{"decoder_qk_norm": false, "decoder_parallel_block": false, "grad_clip": 1.0, "final_lr_fraction": 0.1, "warmup_steps": 640}
Rows from block 3 of the audio encoder of a small audio captioner, named by matrix and row number. Rows with one number within an expert belong to one neuron, the router's apart. Each number is 50 + 12 x the weight over its row's rms, rounded and kept within 0 to 99. All counts start at 0.
After each expert's rows are labels from the 100 clips, of 14848, where the router gives the expert most weight on average: "band" is the frequency band that holds the peak; "strongest on" is what is common among them. Only what is clearly more common there than usual is listed. The data: synthesized solo parts of chorales (CocoChorales).
# router: slot weights (encoder.blocks.3.mlp.router.weight, 64x128, trained with AdamW), inputs 0-127
# up: expert up (encoder.blocks.3.mlp.up, 32x32x128), inputs 0-127
# down: expert down (encoder.blocks.3.mlp.down, 32x128x32, transposed), outputs 0-127

# expert 8
router.16:57 42 52 34 65 43 56 62 39 56 32 62 40 52 37 41 61 53 54 46 72 56 53 52 46 42 55 59 65 74 38 43 48 57 69 86 61 55 39 36 63 45 47 31 42 67 47 50 49 37 19 52 47 67 71 53 41 47 58 47 46 50 59 42 58 62 69 56 29 36 55 76 32 37 56 33 39 38 47 75 37 39 45 45 53 53 56 75 53 65 49 49 48 46 38 64 58 36 64 75 56 45 48 45 57 56 57 58 63 63 17 55 52 46 50 48 40 38 38 36 60 50 45 29 41 51 55 50
router.17:68 59 48 60 81 47 54 63 66 45 56 65 48 30 40 51 78 63 58 39 56 68 36 33 47 40 40 75 66 43 57 49 39 46 68 52 67 51 38 34 58 56 67 63 60 70 60 69 58 42 61 55 52 49 59 48 47 23 61 28 45 42 35 46 44 45 60 52 56 23 63 72 28 46 58 48 47 41 56 53 51 39 46 34 54 46 39 63 46 64 42 66 59 22 29 58 55 49 57 50 58 68 55 58 47 47 48 32 61 47 48 67 50 37 46 48 43 38 49 28 48 31 49 37 53 58 43 36
up.0:55 50 35 72 61 51 43 52 48 43 56 27 67 71 60 52 42 54 31 41 68 57 58 46 74 52 42 27 43 57 45 68 66 54 62 31 35 49 39 75 40 41 56 51 56 54 59 48 47 51 45 32 47 27 29 42 68 59 34 43 60 53 69 61 62 44 51 32 85 57 43 41 55 57 57 54 46 58 46 61 39 44 33 44 41 51 35 38 48 47 50 46 35 50 43 56 29 73 39 48 44 39 58 63 55 51 56 47 27 48 62 25 45 59 50 40 33 66 46 48 67 37 50 55 36 36 71 32
down.0:50 52 62 39 41 33 46 59 45 79 52 38 64 20 29 63 64 63 37 64 62 46 57 38 39 47 47 58 50 54 63 52 47 28 41 68 66 51 42 37 46 42 67 53 56 35 41 51 48 66 61 62 59 30 43 71 40 38 55 43 48 41 54 58 46 48 32 72 41 36 47 47 37 48 58 45 47 60 64 22 52 67 61 52 36 45 63 69 57 45 35 48 59 46 27 46 75 56 36 38 57 48 54 55 51 50 44 19 52 61 52 58 37 30 50 54 60 37 62 41 53 47 38 42 57 22 44 29
up.1:39 58 45 45 44 74 45 39 57 49 40 69 15 38 37 56 45 55 41 27 55 41 52 46 41 32 76 39 36 37 60 49 40 42 46 66 56 55 71 40 52 61 74 62 43 74 47 57 48 52 47 59 52 59 73 56 52 59 64 58 23 49 48 61 38 54 52 51 33 47 58 65 37 33 43 45 38 57 63 49 45 61 57 76 62 47 55 53 35 42 39 34 57 48 50 60 60 51 56 40 33 65 40 45 41 64 39 40 52 32 63 74 40 56 40 61 46 38 61 44 46 36 48 28 75 52 28 51
down.1:61 62 45 36 59 52 40 80 50 59 72 58 56 59 56 44 36 60 60 60 53 52 30 54 76 31 60 45 67 50 48 44 59 49 56 52 61 52 64 56 55 49 59 46 44 67 72 36 70 34 52 71 29 50 43 40 65 39 15 53 66 47 70 50 46 36 42 57 66 48 52 62 38 62 46 44 53 55 59 57 43 02 65 68 56 53 43 60 31 62 40 59 47 39 31 51 61 55 42 46 54 54 50 50 54 35 48 44 28 53 62 69 47 40 39 37 52 43 31 51 52 48 56 44 56 57 51 58
band: 0 to 250 Hz
strongest on: note A#4; note G5; flute

# expert 25
router.50:67 51 27 57 59 45 56 75 36 62 35 74 62 38 26 25 59 32 41 43 43 45 38 64 41 57 55 46 54 54 13 55 62 50 43 52 40 40 59 51 53 53 30 46 50 43 45 54 59 39 32 35 47 33 59 57 44 59 55 59 57 52 44 59 46 45 47 63 57 59 52 47 49 63 49 23 58 27 45 50 35 62 69 51 38 53 48 49 60 48 52 55 45 49 43 51 35 43 63 77 38 22 66 55 61 41 69 73 49 46 53 72 62 69 54 58 48 52 47 49 53 54 41 58 55 73 75 41
router.51:67 40 52 36 55 42 53 43 55 74 49 64 56 35 51 27 68 44 36 57 42 56 65 61 35 57 35 56 38 61 29 40 47 54 64 48 46 45 66 44 81 42 47 35 55 44 43 53 67 43 40 44 47 38 74 71 50 55 38 27 57 66 35 67 30 37 40 58 50 63 54 57 68 55 66 44 54 26 56 71 37 54 51 44 36 35 59 44 47 45 64 59 44 45 56 61 40 37 52 73 52 18 61 43 41 49 68 61 35 54 26 47 64 48 51 56 60 61 45 40 70 58 52 52 33 49 54 38
up.0:63 29 33 68 61 38 52 68 48 61 48 39 57 39 48 45 69 54 28 49 56 39 50 44 45 59 55 71 50 49 35 51 44 35 56 55 55 62 47 36 76 53 59 72 37 68 54 50 83 40 39 51 64 41 52 33 25 34 65 30 43 32 59 54 50 41 69 39 50 43 53 57 61 63 49 76 47 47 24 63 30 35 42 48 47 48 55 30 57 57 34 55 49 44 54 61 46 45 49 59 43 25 52 54 77 72 57 38 56 42 38 69 56 53 44 49 44 38 41 49 56 54 59 49 55 68 47 38
down.0:44 46 41 42 41 55 17 26 51 35 32 40 34 56 48 53 19 53 57 38 36 58 51 63 55 46 36 56 52 36 54 53 43 66 44 52 37 58 46 41 50 79 39 31 55 36 43 53 39 61 41 50 45 52 46 43 47 52 68 46 54 74 62 51 52 64 43 62 57 33 48 58 51 47 72 34 52 71 58 46 68 50 54 47 53 67 42 84 32 51 52 63 57 67 65 50 52 42 51 55 56 53 60 51 35 45 48 59 61 55 47 31 27 32 49 59 56 55 53 42 54 75 68 59 46 29 46 82
up.1:58 36 43 43 57 49 54 44 35 45 59 50 43 25 52 57 62 61 40 22 65 66 32 33 46 56 49 61 46 40 73 46 43 68 45 44 63 38 61 45 60 65 43 40 59 36 67 45 56 44 54 50 35 68 44 54 57 38 36 47 35 84 59 60 42 46 44 31 42 33 49 54 54 35 57 47 55 46 58 63 29 55 52 31 55 77 25 40 46 47 61 40 49 44 39 29 41 36 52 64 48 42 50 51 25 58 54 42 47 64 36 60 53 23 51 54 49 72 34 55 71 58 35 57 69 39 46 55
down.1:58 54 51 48 32 31 39 52 58 36 28 61 57 62 58 27 50 39 56 71 31 58 71 55 54 39 44 37 50 72 38 67 52 43 34 65 45 51 44 52 59 42 67 74 46 33 44 36 39 66 47 53 75 29 54 42 44 50 53 55 47 27 38 46 65 80 51 60 57 66 56 34 60 63 34 35 49 49 64 60 61 41 61 50 47 30 49 54 44 55 61 57 58 52 57 44 51 38 41 42 63 44 48 48 75 39 52 66 38 39 45 51 56 73 31 49 54 39 65 52 22 57 60 60 43 32 58 59
band: 2000 to 4000 Hz
strongest on: horn; note A#4

# expert 24
router.48:48 23 76 49 60 51 35 25 50 55 32 55 67 42 53 51 29 47 63 52 44 45 49 60 40 49 54 41 61 82 34 48 61 65 50 63 32 45 43 53 32 59 58 57 37 61 73 58 33 44 41 44 58 37 53 35 55 39 40 61 45 65 65 45 37 44 32 76 59 59 47 43 65 44 53 51 62 49 38 42 68 63 64 48 54 63 63 43 68 63 65 27 58 63 58 44 58 40 50 50 49 29 35 34 53 55 47 54 43 70 65 34 63 40 38 44 63 36 57 48 45 63 56 41 48 26 50 69
router.49:58 27 59 28 60 43 55 53 29 63 24 66 37 47 46 45 52 53 49 55 70 46 74 39 35 51 68 55 48 71 36 44 64 59 65 78 53 58 45 33 51 58 57 18 45 67 51 54 37 31 23 59 43 48 69 46 41 52 68 61 55 65 54 45 44 72 59 56 37 51 56 67 59 43 43 36 41 35 49 58 45 49 53 41 54 39 62 61 60 66 41 37 62 69 54 50 49 43 44 79 46 37 48 42 49 55 45 52 64 74 45 37 67 47 42 49 39 46 52 37 58 68 57 28 44 49 51 58
up.0:41 54 60 47 45 51 51 57 48 30 38 52 62 51 59 47 41 27 53 69 37 50 50 44 38 74 33 52 50 53 50 44 42 66 52 45 48 25 64 53 42 36 34 55 56 43 62 48 52 62 67 51 67 53 51 50 39 52 50 56 68 44 51 53 63 49 31 62 89 41 33 41 60 32 64 56 72 51 69 49 53 25 46 52 53 58 62 67 51 51 48 37 77 24 64 47 43 39 47 71 49 41 43 30 40 51 56 58 24 54 50 30 58 51 44 65 56 42 52 38 19 38 36 65 55 61 61 61
down.0:60 42 43 57 53 37 55 53 47 63 32 45 57 56 63 40 45 80 71 58 44 66 37 56 42 52 66 53 53 56 63 40 83 59 38 56 56 60 57 45 79 50 39 44 35 41 38 36 44 56 49 59 29 53 44 47 57 12 51 59 19 61 62 35 47 56 64 67 58 48 58 34 45 68 43 55 61 52 45 48 53 49 61 67 47 33 39 38 47 41 38 30 35 60 71 32 51 50 62 35 50 64 43 65 44 53 55 65 57 61 77 57 61 56 52 51 36 65 41 61 29 47 42 52 47 46 52 49
up.1:32 64 43 68 36 58 36 55 72 36 55 39 35 63 41 54 36 47 61 68 59 48 51 48 34 47 60 46 72 40 46 31 72 50 51 59 61 61 49 73 60 54 41 53 52 35 72 41 45 47 73 57 48 63 48 55 43 39 48 50 61 26 53 68 49 56 63 50 48 64 52 36 35 52 56 63 48 60 47 27 38 39 37 38 42 52 50 44 40 42 43 46 48 36 74 39 46 47 54 40 68 34 31 31 46 58 59 43 69 21 45 44 60 55 36 58 36 69 51 40 26 38 80 56 40 52 58 59
down.1:60 33 60 61 50 24 57 60 41 42 40 56 59 56 52 62 74 48 53 44 45 30 34 59 65 38 39 24 38 41 43 57 43 57 36 70 41 49 66 52 60 52 60 54 61 46 30 75 35 34 56 38 60 30 33 28 56 45 49 46 46 68 31 42 38 26 37 38 52 37 52 52 56 61 53 52 60 57 58 74 57 65 54 57 52 46 63 51 55 52 38 47 26 54 62 65 53 45 41 46 33 65 48 79 57 35 58 57 51 70 40 59 50 46 64 48 57 53 63 73 69 57 43 49 63 53 65 38
band: 250 to 500 Hz; 0 to 250 Hz
strongest on: note D#4; note D#3; tuba; note E3

# expert 5
router.10:54 24 38 48 50 37 69 49 56 45 44 71 42 47 31 55 52 65 51 51 61 55 43 44 52 35 47 67 52 59 52 48 61 54 56 65 42 64 47 24 61 53 61 17 49 81 41 45 44 47 37 41 40 60 61 63 41 41 69 40 43 41 46 55 51 58 56 49 35 34 67 66 20 40 58 40 39 36 49 78 53 36 46 39 52 43 46 87 39 75 35 47 61 40 57 61 59 54 72 63 53 56 58 50 57 34 62 60 66 50 42 39 53 50 53 38 30 49 51 36 53 48 47 51 37 62 52 35
router.11:44 45 28 70 44 35 53 58 70 37 55 57 51 38 26 67 41 66 42 39 50 54 30 45 57 48 50 72 69 44 67 56 48 67 45 48 51 60 35 32 41 56 62 52 70 63 52 52 35 52 52 44 49 49 67 64 36 42 63 51 42 47 41 35 52 44 34 60 49 36 76 43 18 40 59 33 48 42 52 64 50 44 56 49 45 51 48 80 30 51 33 68 44 31 57 47 60 44 77 58 74 52 58 49 51 30 53 40 71 39 31 55 42 46 48 46 43 55 51 27 60 41 53 49 52 63 53 35
up.0:57 40 43 38 30 56 50 46 69 54 52 55 69 24 62 53 26 45 32 54 61 44 22 45 58 46 53 49 52 66 48 65 47 45 48 45 65 67 54 54 46 70 45 50 45 58 56 44 49 20 50 54 58 61 48 70 34 54 55 68 61 56 56 41 63 39 53 66 41 44 47 53 43 51 59 64 51 44 28 39 59 59 51 60 64 34 38 39 69 37 66 65 64 38 65 48 68 64 59 40 70 38 41 39 37 47 59 63 71 64 40 47 43 14 53 45 57 41 52 64 62 61 29 60 61 50 36 69
down.0:49 36 43 75 54 48 47 38 46 24 64 58 69 72 30 41 63 40 64 24 60 43 48 48 40 45 54 37 68 46 43 58 64 60 55 57 67 58 45 45 47 47 50 50 39 46 43 58 37 30 61 57 40 43 79 59 54 59 50 34 54 17 53 52 44 32 47 22 54 59 59 66 35 53 70 42 50 43 64 44 58 37 52 58 31 42 51 37 53 48 32 46 41 65 41 56 51 51 32 71 31 64 62 57 45 60 44 51 51 35 54 48 40 62 56 45 29 68 51 53 52 43 54 32 66 75 49 65
up.1:46 53 51 39 51 39 51 42 41 38 33 53 69 54 68 62 47 45 58 59 42 40 39 38 52 54 53 44 56 63 46 34 37 73 49 70 49 63 48 57 48 36 59 54 66 55 49 78 45 50 45 56 55 64 49 42 66 40 30 62 42 66 39 59 63 45 47 38 61 41 57 60 55 46 38 56 49 31 47 34 17 24 58 57 51 49 41 28 46 62 50 54 40 39 56 42 74 41 70 59 68 59 41 36 41 20 57 53 64 55 50 41 73 61 32 59 26 59 58 25 42 56 48 44 27 68 50 45
down.1:57 32 46 49 37 65 41 59 52 41 42 48 32 54 43 56 63 58 44 30 58 50 65 40 34 50 78 77 44 38 59 51 45 45 58 51 65 49 53 37 44 36 33 30 50 59 76 35 41 61 45 39 25 66 55 55 37 72 59 61 52 48 52 40 48 55 50 49 31 45 16 46 40 24 38 50 46 33 40 62 52 88 39 30 49 40 66 44 53 42 47 42 46 40 47 53 35 51 49 66 53 56 55 34 59 51 63 58 37 31 58 61 38 36 70 54 38 42 44 52 53 57 41 55 69 48 57 37
band: 250 to 500 Hz
strongest on: trumpet; note F5; note F#5

# expert 15
router.30:43 62 39 50 46 62 60 69 46 80 54 60 24 54 48 56 62 28 67 53 50 54 60 58 51 71 49 66 45 38 49 46 32 27 44 39 61 38 71 45 54 32 52 56 41 56 37 50 64 59 68 52 24 72 59 49 45 70 69 62 59 48 38 60 63 46 69 34 52 29 46 42 55 64 36 60 52 54 66 43 51 43 60 41 61 53 41 59 54 58 35 55 83 33 34 41 49 55 32 46 39 53 46 47 45 52 22 57 48 52 37 66 54 40 54 56 57 64 31 40 38 46 56 56 47 61 32 48
router.31:46 31 40 37 60 46 56 65 34 57 35 59 33 53 35 53 63 47 55 53 51 50 62 37 41 45 53 46 60 69 35 38 53 48 54 65 46 51 63 48 68 43 63 26 55 68 49 52 43 49 17 45 36 74 61 59 39 56 84 54 56 65 63 57 48 53 60 57 23 29 57 74 54 35 48 33 31 29 50 55 45 42 44 45 55 39 35 72 48 75 41 50 72 44 42 66 47 55 48 62 52 52 43 31 51 55 49 53 60 69 27 66 66 43 54 63 52 47 45 39 48 56 56 49 49 60 50 33
up.0:52 56 58 59 45 55 61 36 46 53 68 49 42 51 47 62 66 59 42 69 50 60 63 59 34 33 45 86 53 41 50 55 50 39 66 45 36 46 51 53 47 41 72 48 26 51 40 47 60 63 46 52 40 62 44 40 28 44 63 26 53 51 34 46 40 53 56 30 51 53 67 29 64 59 29 34 44 58 64 43 41 50 48 60 52 54 28 46 28 52 47 38 55 58 61 57 51 77 50 50 40 57 53 56 59 14 73 56 50 51 76 38 55 59 48 53 64 52 24 23 41 59 50 43 59 63 51 60
down.0:57 50 56 57 42 45 48 56 31 60 41 48 67 49 58 50 42 35 41 45 52 27 18 65 52 74 53 25 46 58 46 32 42 69 36 59 92 47 54 47 65 41 40 51 64 50 58 31 28 39 47 52 46 42 40 34 59 45 43 62 38 58 52 61 42 36 50 50 54 48 47 60 41 38 59 62 59 53 47 46 38 56 43 44 44 47 59 57 54 36 53 63 25 49 34 56 42 30 62 63 48 61 45 46 45 61 45 67 62 50 22 46 31 47 48 57 73 50 80 74 66 51 50 61 56 46 61 40
up.1:71 50 64 59 52 42 33 37 51 30 45 57 57 48 73 37 46 53 48 45 11 50 58 54 35 28 46 37 54 74 48 63 38 50 45 48 45 45 38 43 46 71 66 60 41 55 54 45 38 59 44 34 47 47 49 31 62 29 37 67 57 41 33 47 64 66 63 51 66 39 50 48 63 37 57 64 52 55 43 42 60 56 64 55 54 52 61 47 68 44 58 52 54 59 60 76 37 28 72 57 23 43 44 42 55 51 54 59 59 38 59 70 69 47 38 42 58 72 58 66 41 20 54 46 55 49 48 58
down.1:35 51 44 49 37 61 41 43 36 44 40 45 38 51 37 43 62 27 53 73 67 35 34 35 44 54 71 70 50 63 48 37 50 41 75 72 37 46 62 45 52 52 38 40 45 46 59 61 68 37 46 57 52 58 50 56 52 65 66 29 52 41 63 50 32 58 32 70 45 41 58 51 38 51 59 39 41 51 51 62 50 42 28 43 36 50 34 42 44 54 47 56 40 51 42 60 42 61 51 58 82 44 52 50 23 64 49 49 54 63 30 22 40 55 81 47 57 40 32 41 64 58 36 55 44 55 74 50
band: 2000 to 4000 Hz
strongest on: bassoon; note A#3; note F#3; note G#3

# expert 6
router.12:53 34 64 50 62 55 28 52 64 39 58 35 61 55 56 37 39 54 41 52 55 49 40 60 53 43 45 40 52 54 41 64 66 62 64 52 34 59 24 46 43 66 55 68 65 48 72 49 51 49 47 41 72 48 60 44 54 29 33 26 38 61 46 59 33 34 50 58 53 69 68 52 72 51 44 19 45 57 34 38 59 47 34 50 67 63 54 36 52 51 55 28 34 57 72 42 58 61 40 43 63 52 54 57 42 35 70 52 44 59 53 49 34 45 50 45 53 26 62 51 51 51 64 39 22 48 36 71
router.13:62 26 55 49 68 48 41 55 59 42 41 46 71 63 58 41 53 45 65 39 57 44 52 66 59 42 61 53 50 67 41 65 72 69 75 62 41 64 31 29 45 60 55 59 44 55 72 52 45 38 46 41 49 57 57 50 63 39 58 36 34 59 47 56 31 39 44 58 38 55 61 63 69 48 54 24 33 50 23 53 64 52 37 40 78 35 59 43 48 57 45 25 55 46 71 59 57 57 51 41 67 50 54 44 44 45 70 51 49 78 58 33 39 51 53 40 49 34 47 31 53 44 57 46 25 43 45 53
up.0:44 45 76 44 69 34 37 38 55 35 53 55 47 38 27 62 36 51 46 65 53 49 53 56 40 39 46 44 61 71 63 46 60 35 56 37 40 61 35 50 56 50 55 56 52 35 58 47 70 59 62 16 39 47 39 59 60 33 32 45 70 74 42 46 56 42 45 60 55 46 47 58 59 38 68 49 43 55 29 46 60 54 40 43 63 35 52 49 60 30 34 37 45 66 80 52 37 38 47 40 57 45 42 59 39 47 38 69 49 57 65 36 38 35 48 68 70 66 35 60 32 30 65 49 54 47 37 43
down.0:59 37 47 41 26 79 59 50 42 48 59 44 60 74 50 40 71 49 50 61 53 53 32 69 43 64 38 62 57 27 62 59 32 62 50 60 69 61 66 59 49 13 49 35 34 40 51 54 45 67 36 58 66 49 43 47 60 58 53 35 44 43 40 59 71 60 63 43 34 54 37 40 39 51 42 44 52 39 75 45 53 37 34 53 48 53 39 53 27 50 52 55 43 34 32 54 62 53 23 64 49 61 59 46 62 64 44 43 57 49 43 39 43 57 55 37 50 58 38 56 76 50 32 47 45 56 71 63
up.1:58 27 37 31 68 58 56 54 77 45 42 48 71 53 67 52 34 42 46 32 48 43 51 70 88 57 41 50 48 64 49 46 51 54 62 35 43 56 46 46 58 51 69 52 56 56 36 57 70 55 34 55 45 41 70 53 50 45 34 39 56 87 54 60 40 39 45 46 61 56 69 69 59 40 54 59 57 61 50 59 50 49 52 57 47 32 50 26 26 53 51 76 46 40 59 70 33 79 36 47 54 34 57 47 65 70 49 44 47 40 57 52 41 45 45 41 48 57 50 65 48 47 65 64 51 40 59 56
down.1:33 42 29 60 66 41 57 48 57 75 61 36 32 44 29 73 73 39 55 76 41 45 56 35 38 42 45 64 50 53 44 62 38 47 68 46 61 30 44 44 66 44 49 42 42 22 62 47 53 39 69 63 50 52 42 58 60 62 48 35 64 24 65 52 53 52 61 55 50 55 60 58 59 54 44 46 26 55 38 29 60 54 49 45 59 45 42 62 58 51 53 36 43 65 31 46 51 50 43 33 40 43 44 56 50 24 58 68 37 62 68 43 59 68 71 44 75 37 45 46 46 51 53 48 40 65 47 44
band: 250 to 500 Hz
strongest on: cello; note D3; note D#3; bassoon

# expert 31
router.62:34 38 60 25 65 62 40 53 57 61 52 57 58 50 40 11 42 32 62 51 51 44 56 40 58 41 42 50 41 45 47 84 50 54 66 42 34 44 32 36 48 34 50 72 48 49 68 58 65 39 36 59 66 37 60 36 72 38 42 53 43 68 53 65 42 47 40 55 73 73 54 29 60 52 55 43 43 43 51 52 79 41 62 52 58 48 59 47 56 45 70 44 45 58 65 38 42 60 41 45 49 40 49 44 56 66 51 52 41 47 43 56 26 50 64 34 44 34 61 50 52 41 52 28 38 42 38 71
router.63:41 27 77 45 73 49 48 44 65 67 57 67 52 36 51 22 54 33 61 46 52 59 65 47 49 48 40 57 71 57 32 67 64 40 59 50 35 36 35 27 47 37 47 63 38 50 64 66 65 38 36 55 64 47 67 46 54 31 45 54 32 57 42 62 28 43 53 65 61 60 57 69 65 33 48 40 52 36 51 67 75 57 55 56 56 55 75 60 58 62 63 43 41 60 58 44 54 39 49 51 50 49 42 42 52 47 53 60 45 66 54 57 32 39 36 37 47 45 43 39 59 46 67 31 53 39 47 73
up.0:51 33 57 60 61 53 54 51 69 42 50 56 39 38 54 70 51 55 57 51 45 56 80 36 40 52 65 52 47 71 51 65 49 39 49 40 52 57 41 43 67 45 60 52 52 46 51 63 52 60 58 53 27 37 24 56 57 48 50 48 27 63 68 28 39 45 56 48 56 65 75 62 65 39 55 38 45 57 46 49 42 40 57 53 61 85 41 61 59 51 58 36 23 49 36 53 31 46 76 44 41 80 27 68 37 41 60 61 43 61 69 46 39 62 51 47 36 49 51 42 43 48 53 50 48 63 34 30
down.0:39 73 41 63 45 60 55 55 55 55 38 67 46 48 31 41 48 33 51 42 50 65 45 49 70 55 36 61 55 21 60 41 40 54 56 33 75 55 58 60 57 35 51 44 44 34 64 44 67 44 47 54 68 63 60 34 36 54 51 44 32 36 45 62 49 54 59 42 38 47 56 62 58 47 41 71 43 38 54 74 53 52 54 43 44 71 75 56 48 46 51 72 40 59 34 50 49 44 39 64 50 64 70 54 56 45 56 28 81 50 44 59 34 25 59 38 60 37 42 50 55 21 34 32 47 63 51 59
up.1:43 53 51 14 47 56 46 57 39 64 58 59 44 43 65 27 27 37 51 32 46 62 60 35 51 55 57 60 61 38 55 41 43 64 55 47 52 36 37 50 68 65 38 51 51 59 38 41 28 48 62 59 30 52 48 58 67 40 63 52 67 42 50 55 61 40 39 47 40 57 62 35 55 39 22 57 40 58 59 43 36 43 45 47 68 81 56 41 54 53 44 48 44 41 62 45 44 69 49 34 64 70 36 44 44 56 39 32 23 44 48 37 40 78 58 56 34 49 76 60 37 65 46 51 39 46 49 60
down.1:37 44 35 57 32 30 60 45 33 50 43 33 42 51 60 57 56 52 58 82 39 48 34 60 69 50 37 43 57 36 47 48 46 46 59 44 52 51 61 48 49 36 52 49 42 20 51 63 72 43 41 55 71 65 42 48 43 57 39 40 23 51 53 53 49 54 68 46 57 41 49 34 51 59 62 56 75 75 40 53 49 65 46 55 62 36 50 80 58 57 72 44 42 57 40 52 62 24 47 53 32 39 67 67 50 43 71 54 44 45 37 59 37 39 59 43 50 51 46 73 61 32 65 42 48 36 71 39
band: 2000 to 4000 Hz
strongest on: cello; double bass

# expert 0
router.0:44 44 60 28 65 53 49 55 41 48 42 67 39 62 67 54 60 45 47 50 47 23 67 37 58 41 37 49 44 54 58 56 63 39 70 47 62 49 32 76 58 31 42 32 53 37 67 41 44 65 27 56 28 50 47 54 55 35 35 65 57 73 69 58 69 47 61 40 49 41 40 46 66 51 68 60 63 53 74 48 55 42 46 47 60 63 52 68 48 42 72 35 43 26 37 53 51 48 55 61 41 40 40 28 48 30 53 73 45 56 27 58 54 54 55 35 49 50 55 67 42 49 39 45 66 61 66 54
router.1:54 38 75 14 65 41 44 54 38 40 55 59 50 46 64 51 68 58 49 44 42 46 62 45 53 44 56 60 68 45 65 53 61 39 62 47 63 36 30 39 44 28 46 33 53 31 77 53 48 67 46 40 30 50 53 50 57 41 40 58 64 62 49 42 55 64 52 69 43 51 65 64 75 39 48 55 48 42 69 46 51 29 43 59 43 48 56 66 49 64 47 32 63 63 52 54 36 40 38 55 41 66 41 29 51 50 44 42 45 77 38 47 79 41 50 50 64 50 44 26 38 64 35 58 60 62 52 36
up.0:58 54 60 64 59 58 38 48 57 64 50 28 53 56 61 61 54 64 48 77 62 45 50 40 42 32 37 59 61 45 53 41 58 62 44 33 34 43 50 55 36 72 41 44 42 45 73 59 58 68 46 61 52 24 18 46 55 49 22 61 47 43 64 48 42 57 32 53 88 67 54 50 45 42 66 27 48 55 67 46 68 60 30 43 36 63 37 59 51 39 38 47 56 37 44 40 29 44 56 47 52 47 38 50 56 40 47 51 61 56 74 59 53 53 68 59 47 40 61 58 53 64 32 47 56 65 63 51
down.0:47 25 36 53 51 42 35 48 46 43 42 67 62 57 52 48 46 34 56 37 55 44 39 56 73 74 66 61 60 63 42 32 54 61 54 69 61 60 60 41 60 33 63 48 26 41 42 42 51 30 56 36 44 58 77 43 38 46 61 50 55 57 41 56 57 50 66 76 35 46 50 58 61 56 40 64 38 26 41 71 48 48 64 65 61 49 63 47 67 51 59 65 37 58 56 63 60 27 44 60 36 56 62 55 39 46 52 80 47 58 41 31 57 40 26 37 68 56 35 50 40 61 38 34 52 49 58 53
up.1:48 59 57 46 46 24 58 52 35 57 46 54 66 44 37 46 36 61 67 72 58 33 51 50 34 31 46 64 69 53 53 29 64 47 53 25 42 62 35 46 51 37 45 61 57 38 39 72 46 56 49 66 47 37 38 46 52 42 49 50 72 50 40 50 45 36 46 54 49 56 43 46 64 52 27 07 58 33 68 41 61 65 41 43 57 52 55 42 32 61 51 53 56 35 50 41 64 47 72 52 49 63 37 46 70 27 60 49 36 28 26 66 40 54 62 61 53 35 63 51 59 57 36 48 56 45 55 43
down.1:47 53 33 49 53 57 33 51 57 43 66 42 74 42 72 21 44 47 37 30 59 30 75 66 61 69 41 45 41 32 60 58 61 50 36 50 44 48 50 69 53 35 37 66 54 44 54 23 63 34 49 50 48 60 55 48 65 47 35 61 29 45 38 53 61 58 48 73 49 58 62 56 55 80 51 62 58 51 52 49 59 51 74 59 49 57 63 39 60 51 62 41 26 41 50 70 34 49 25 41 59 40 66 33 48 52 58 49 35 51 61 43 38 48 40 56 56 38 66 45 39 40 63 42 37 40 39 51
band: 4000 to 8000 Hz
strongest on: note F#4; viola; clarinet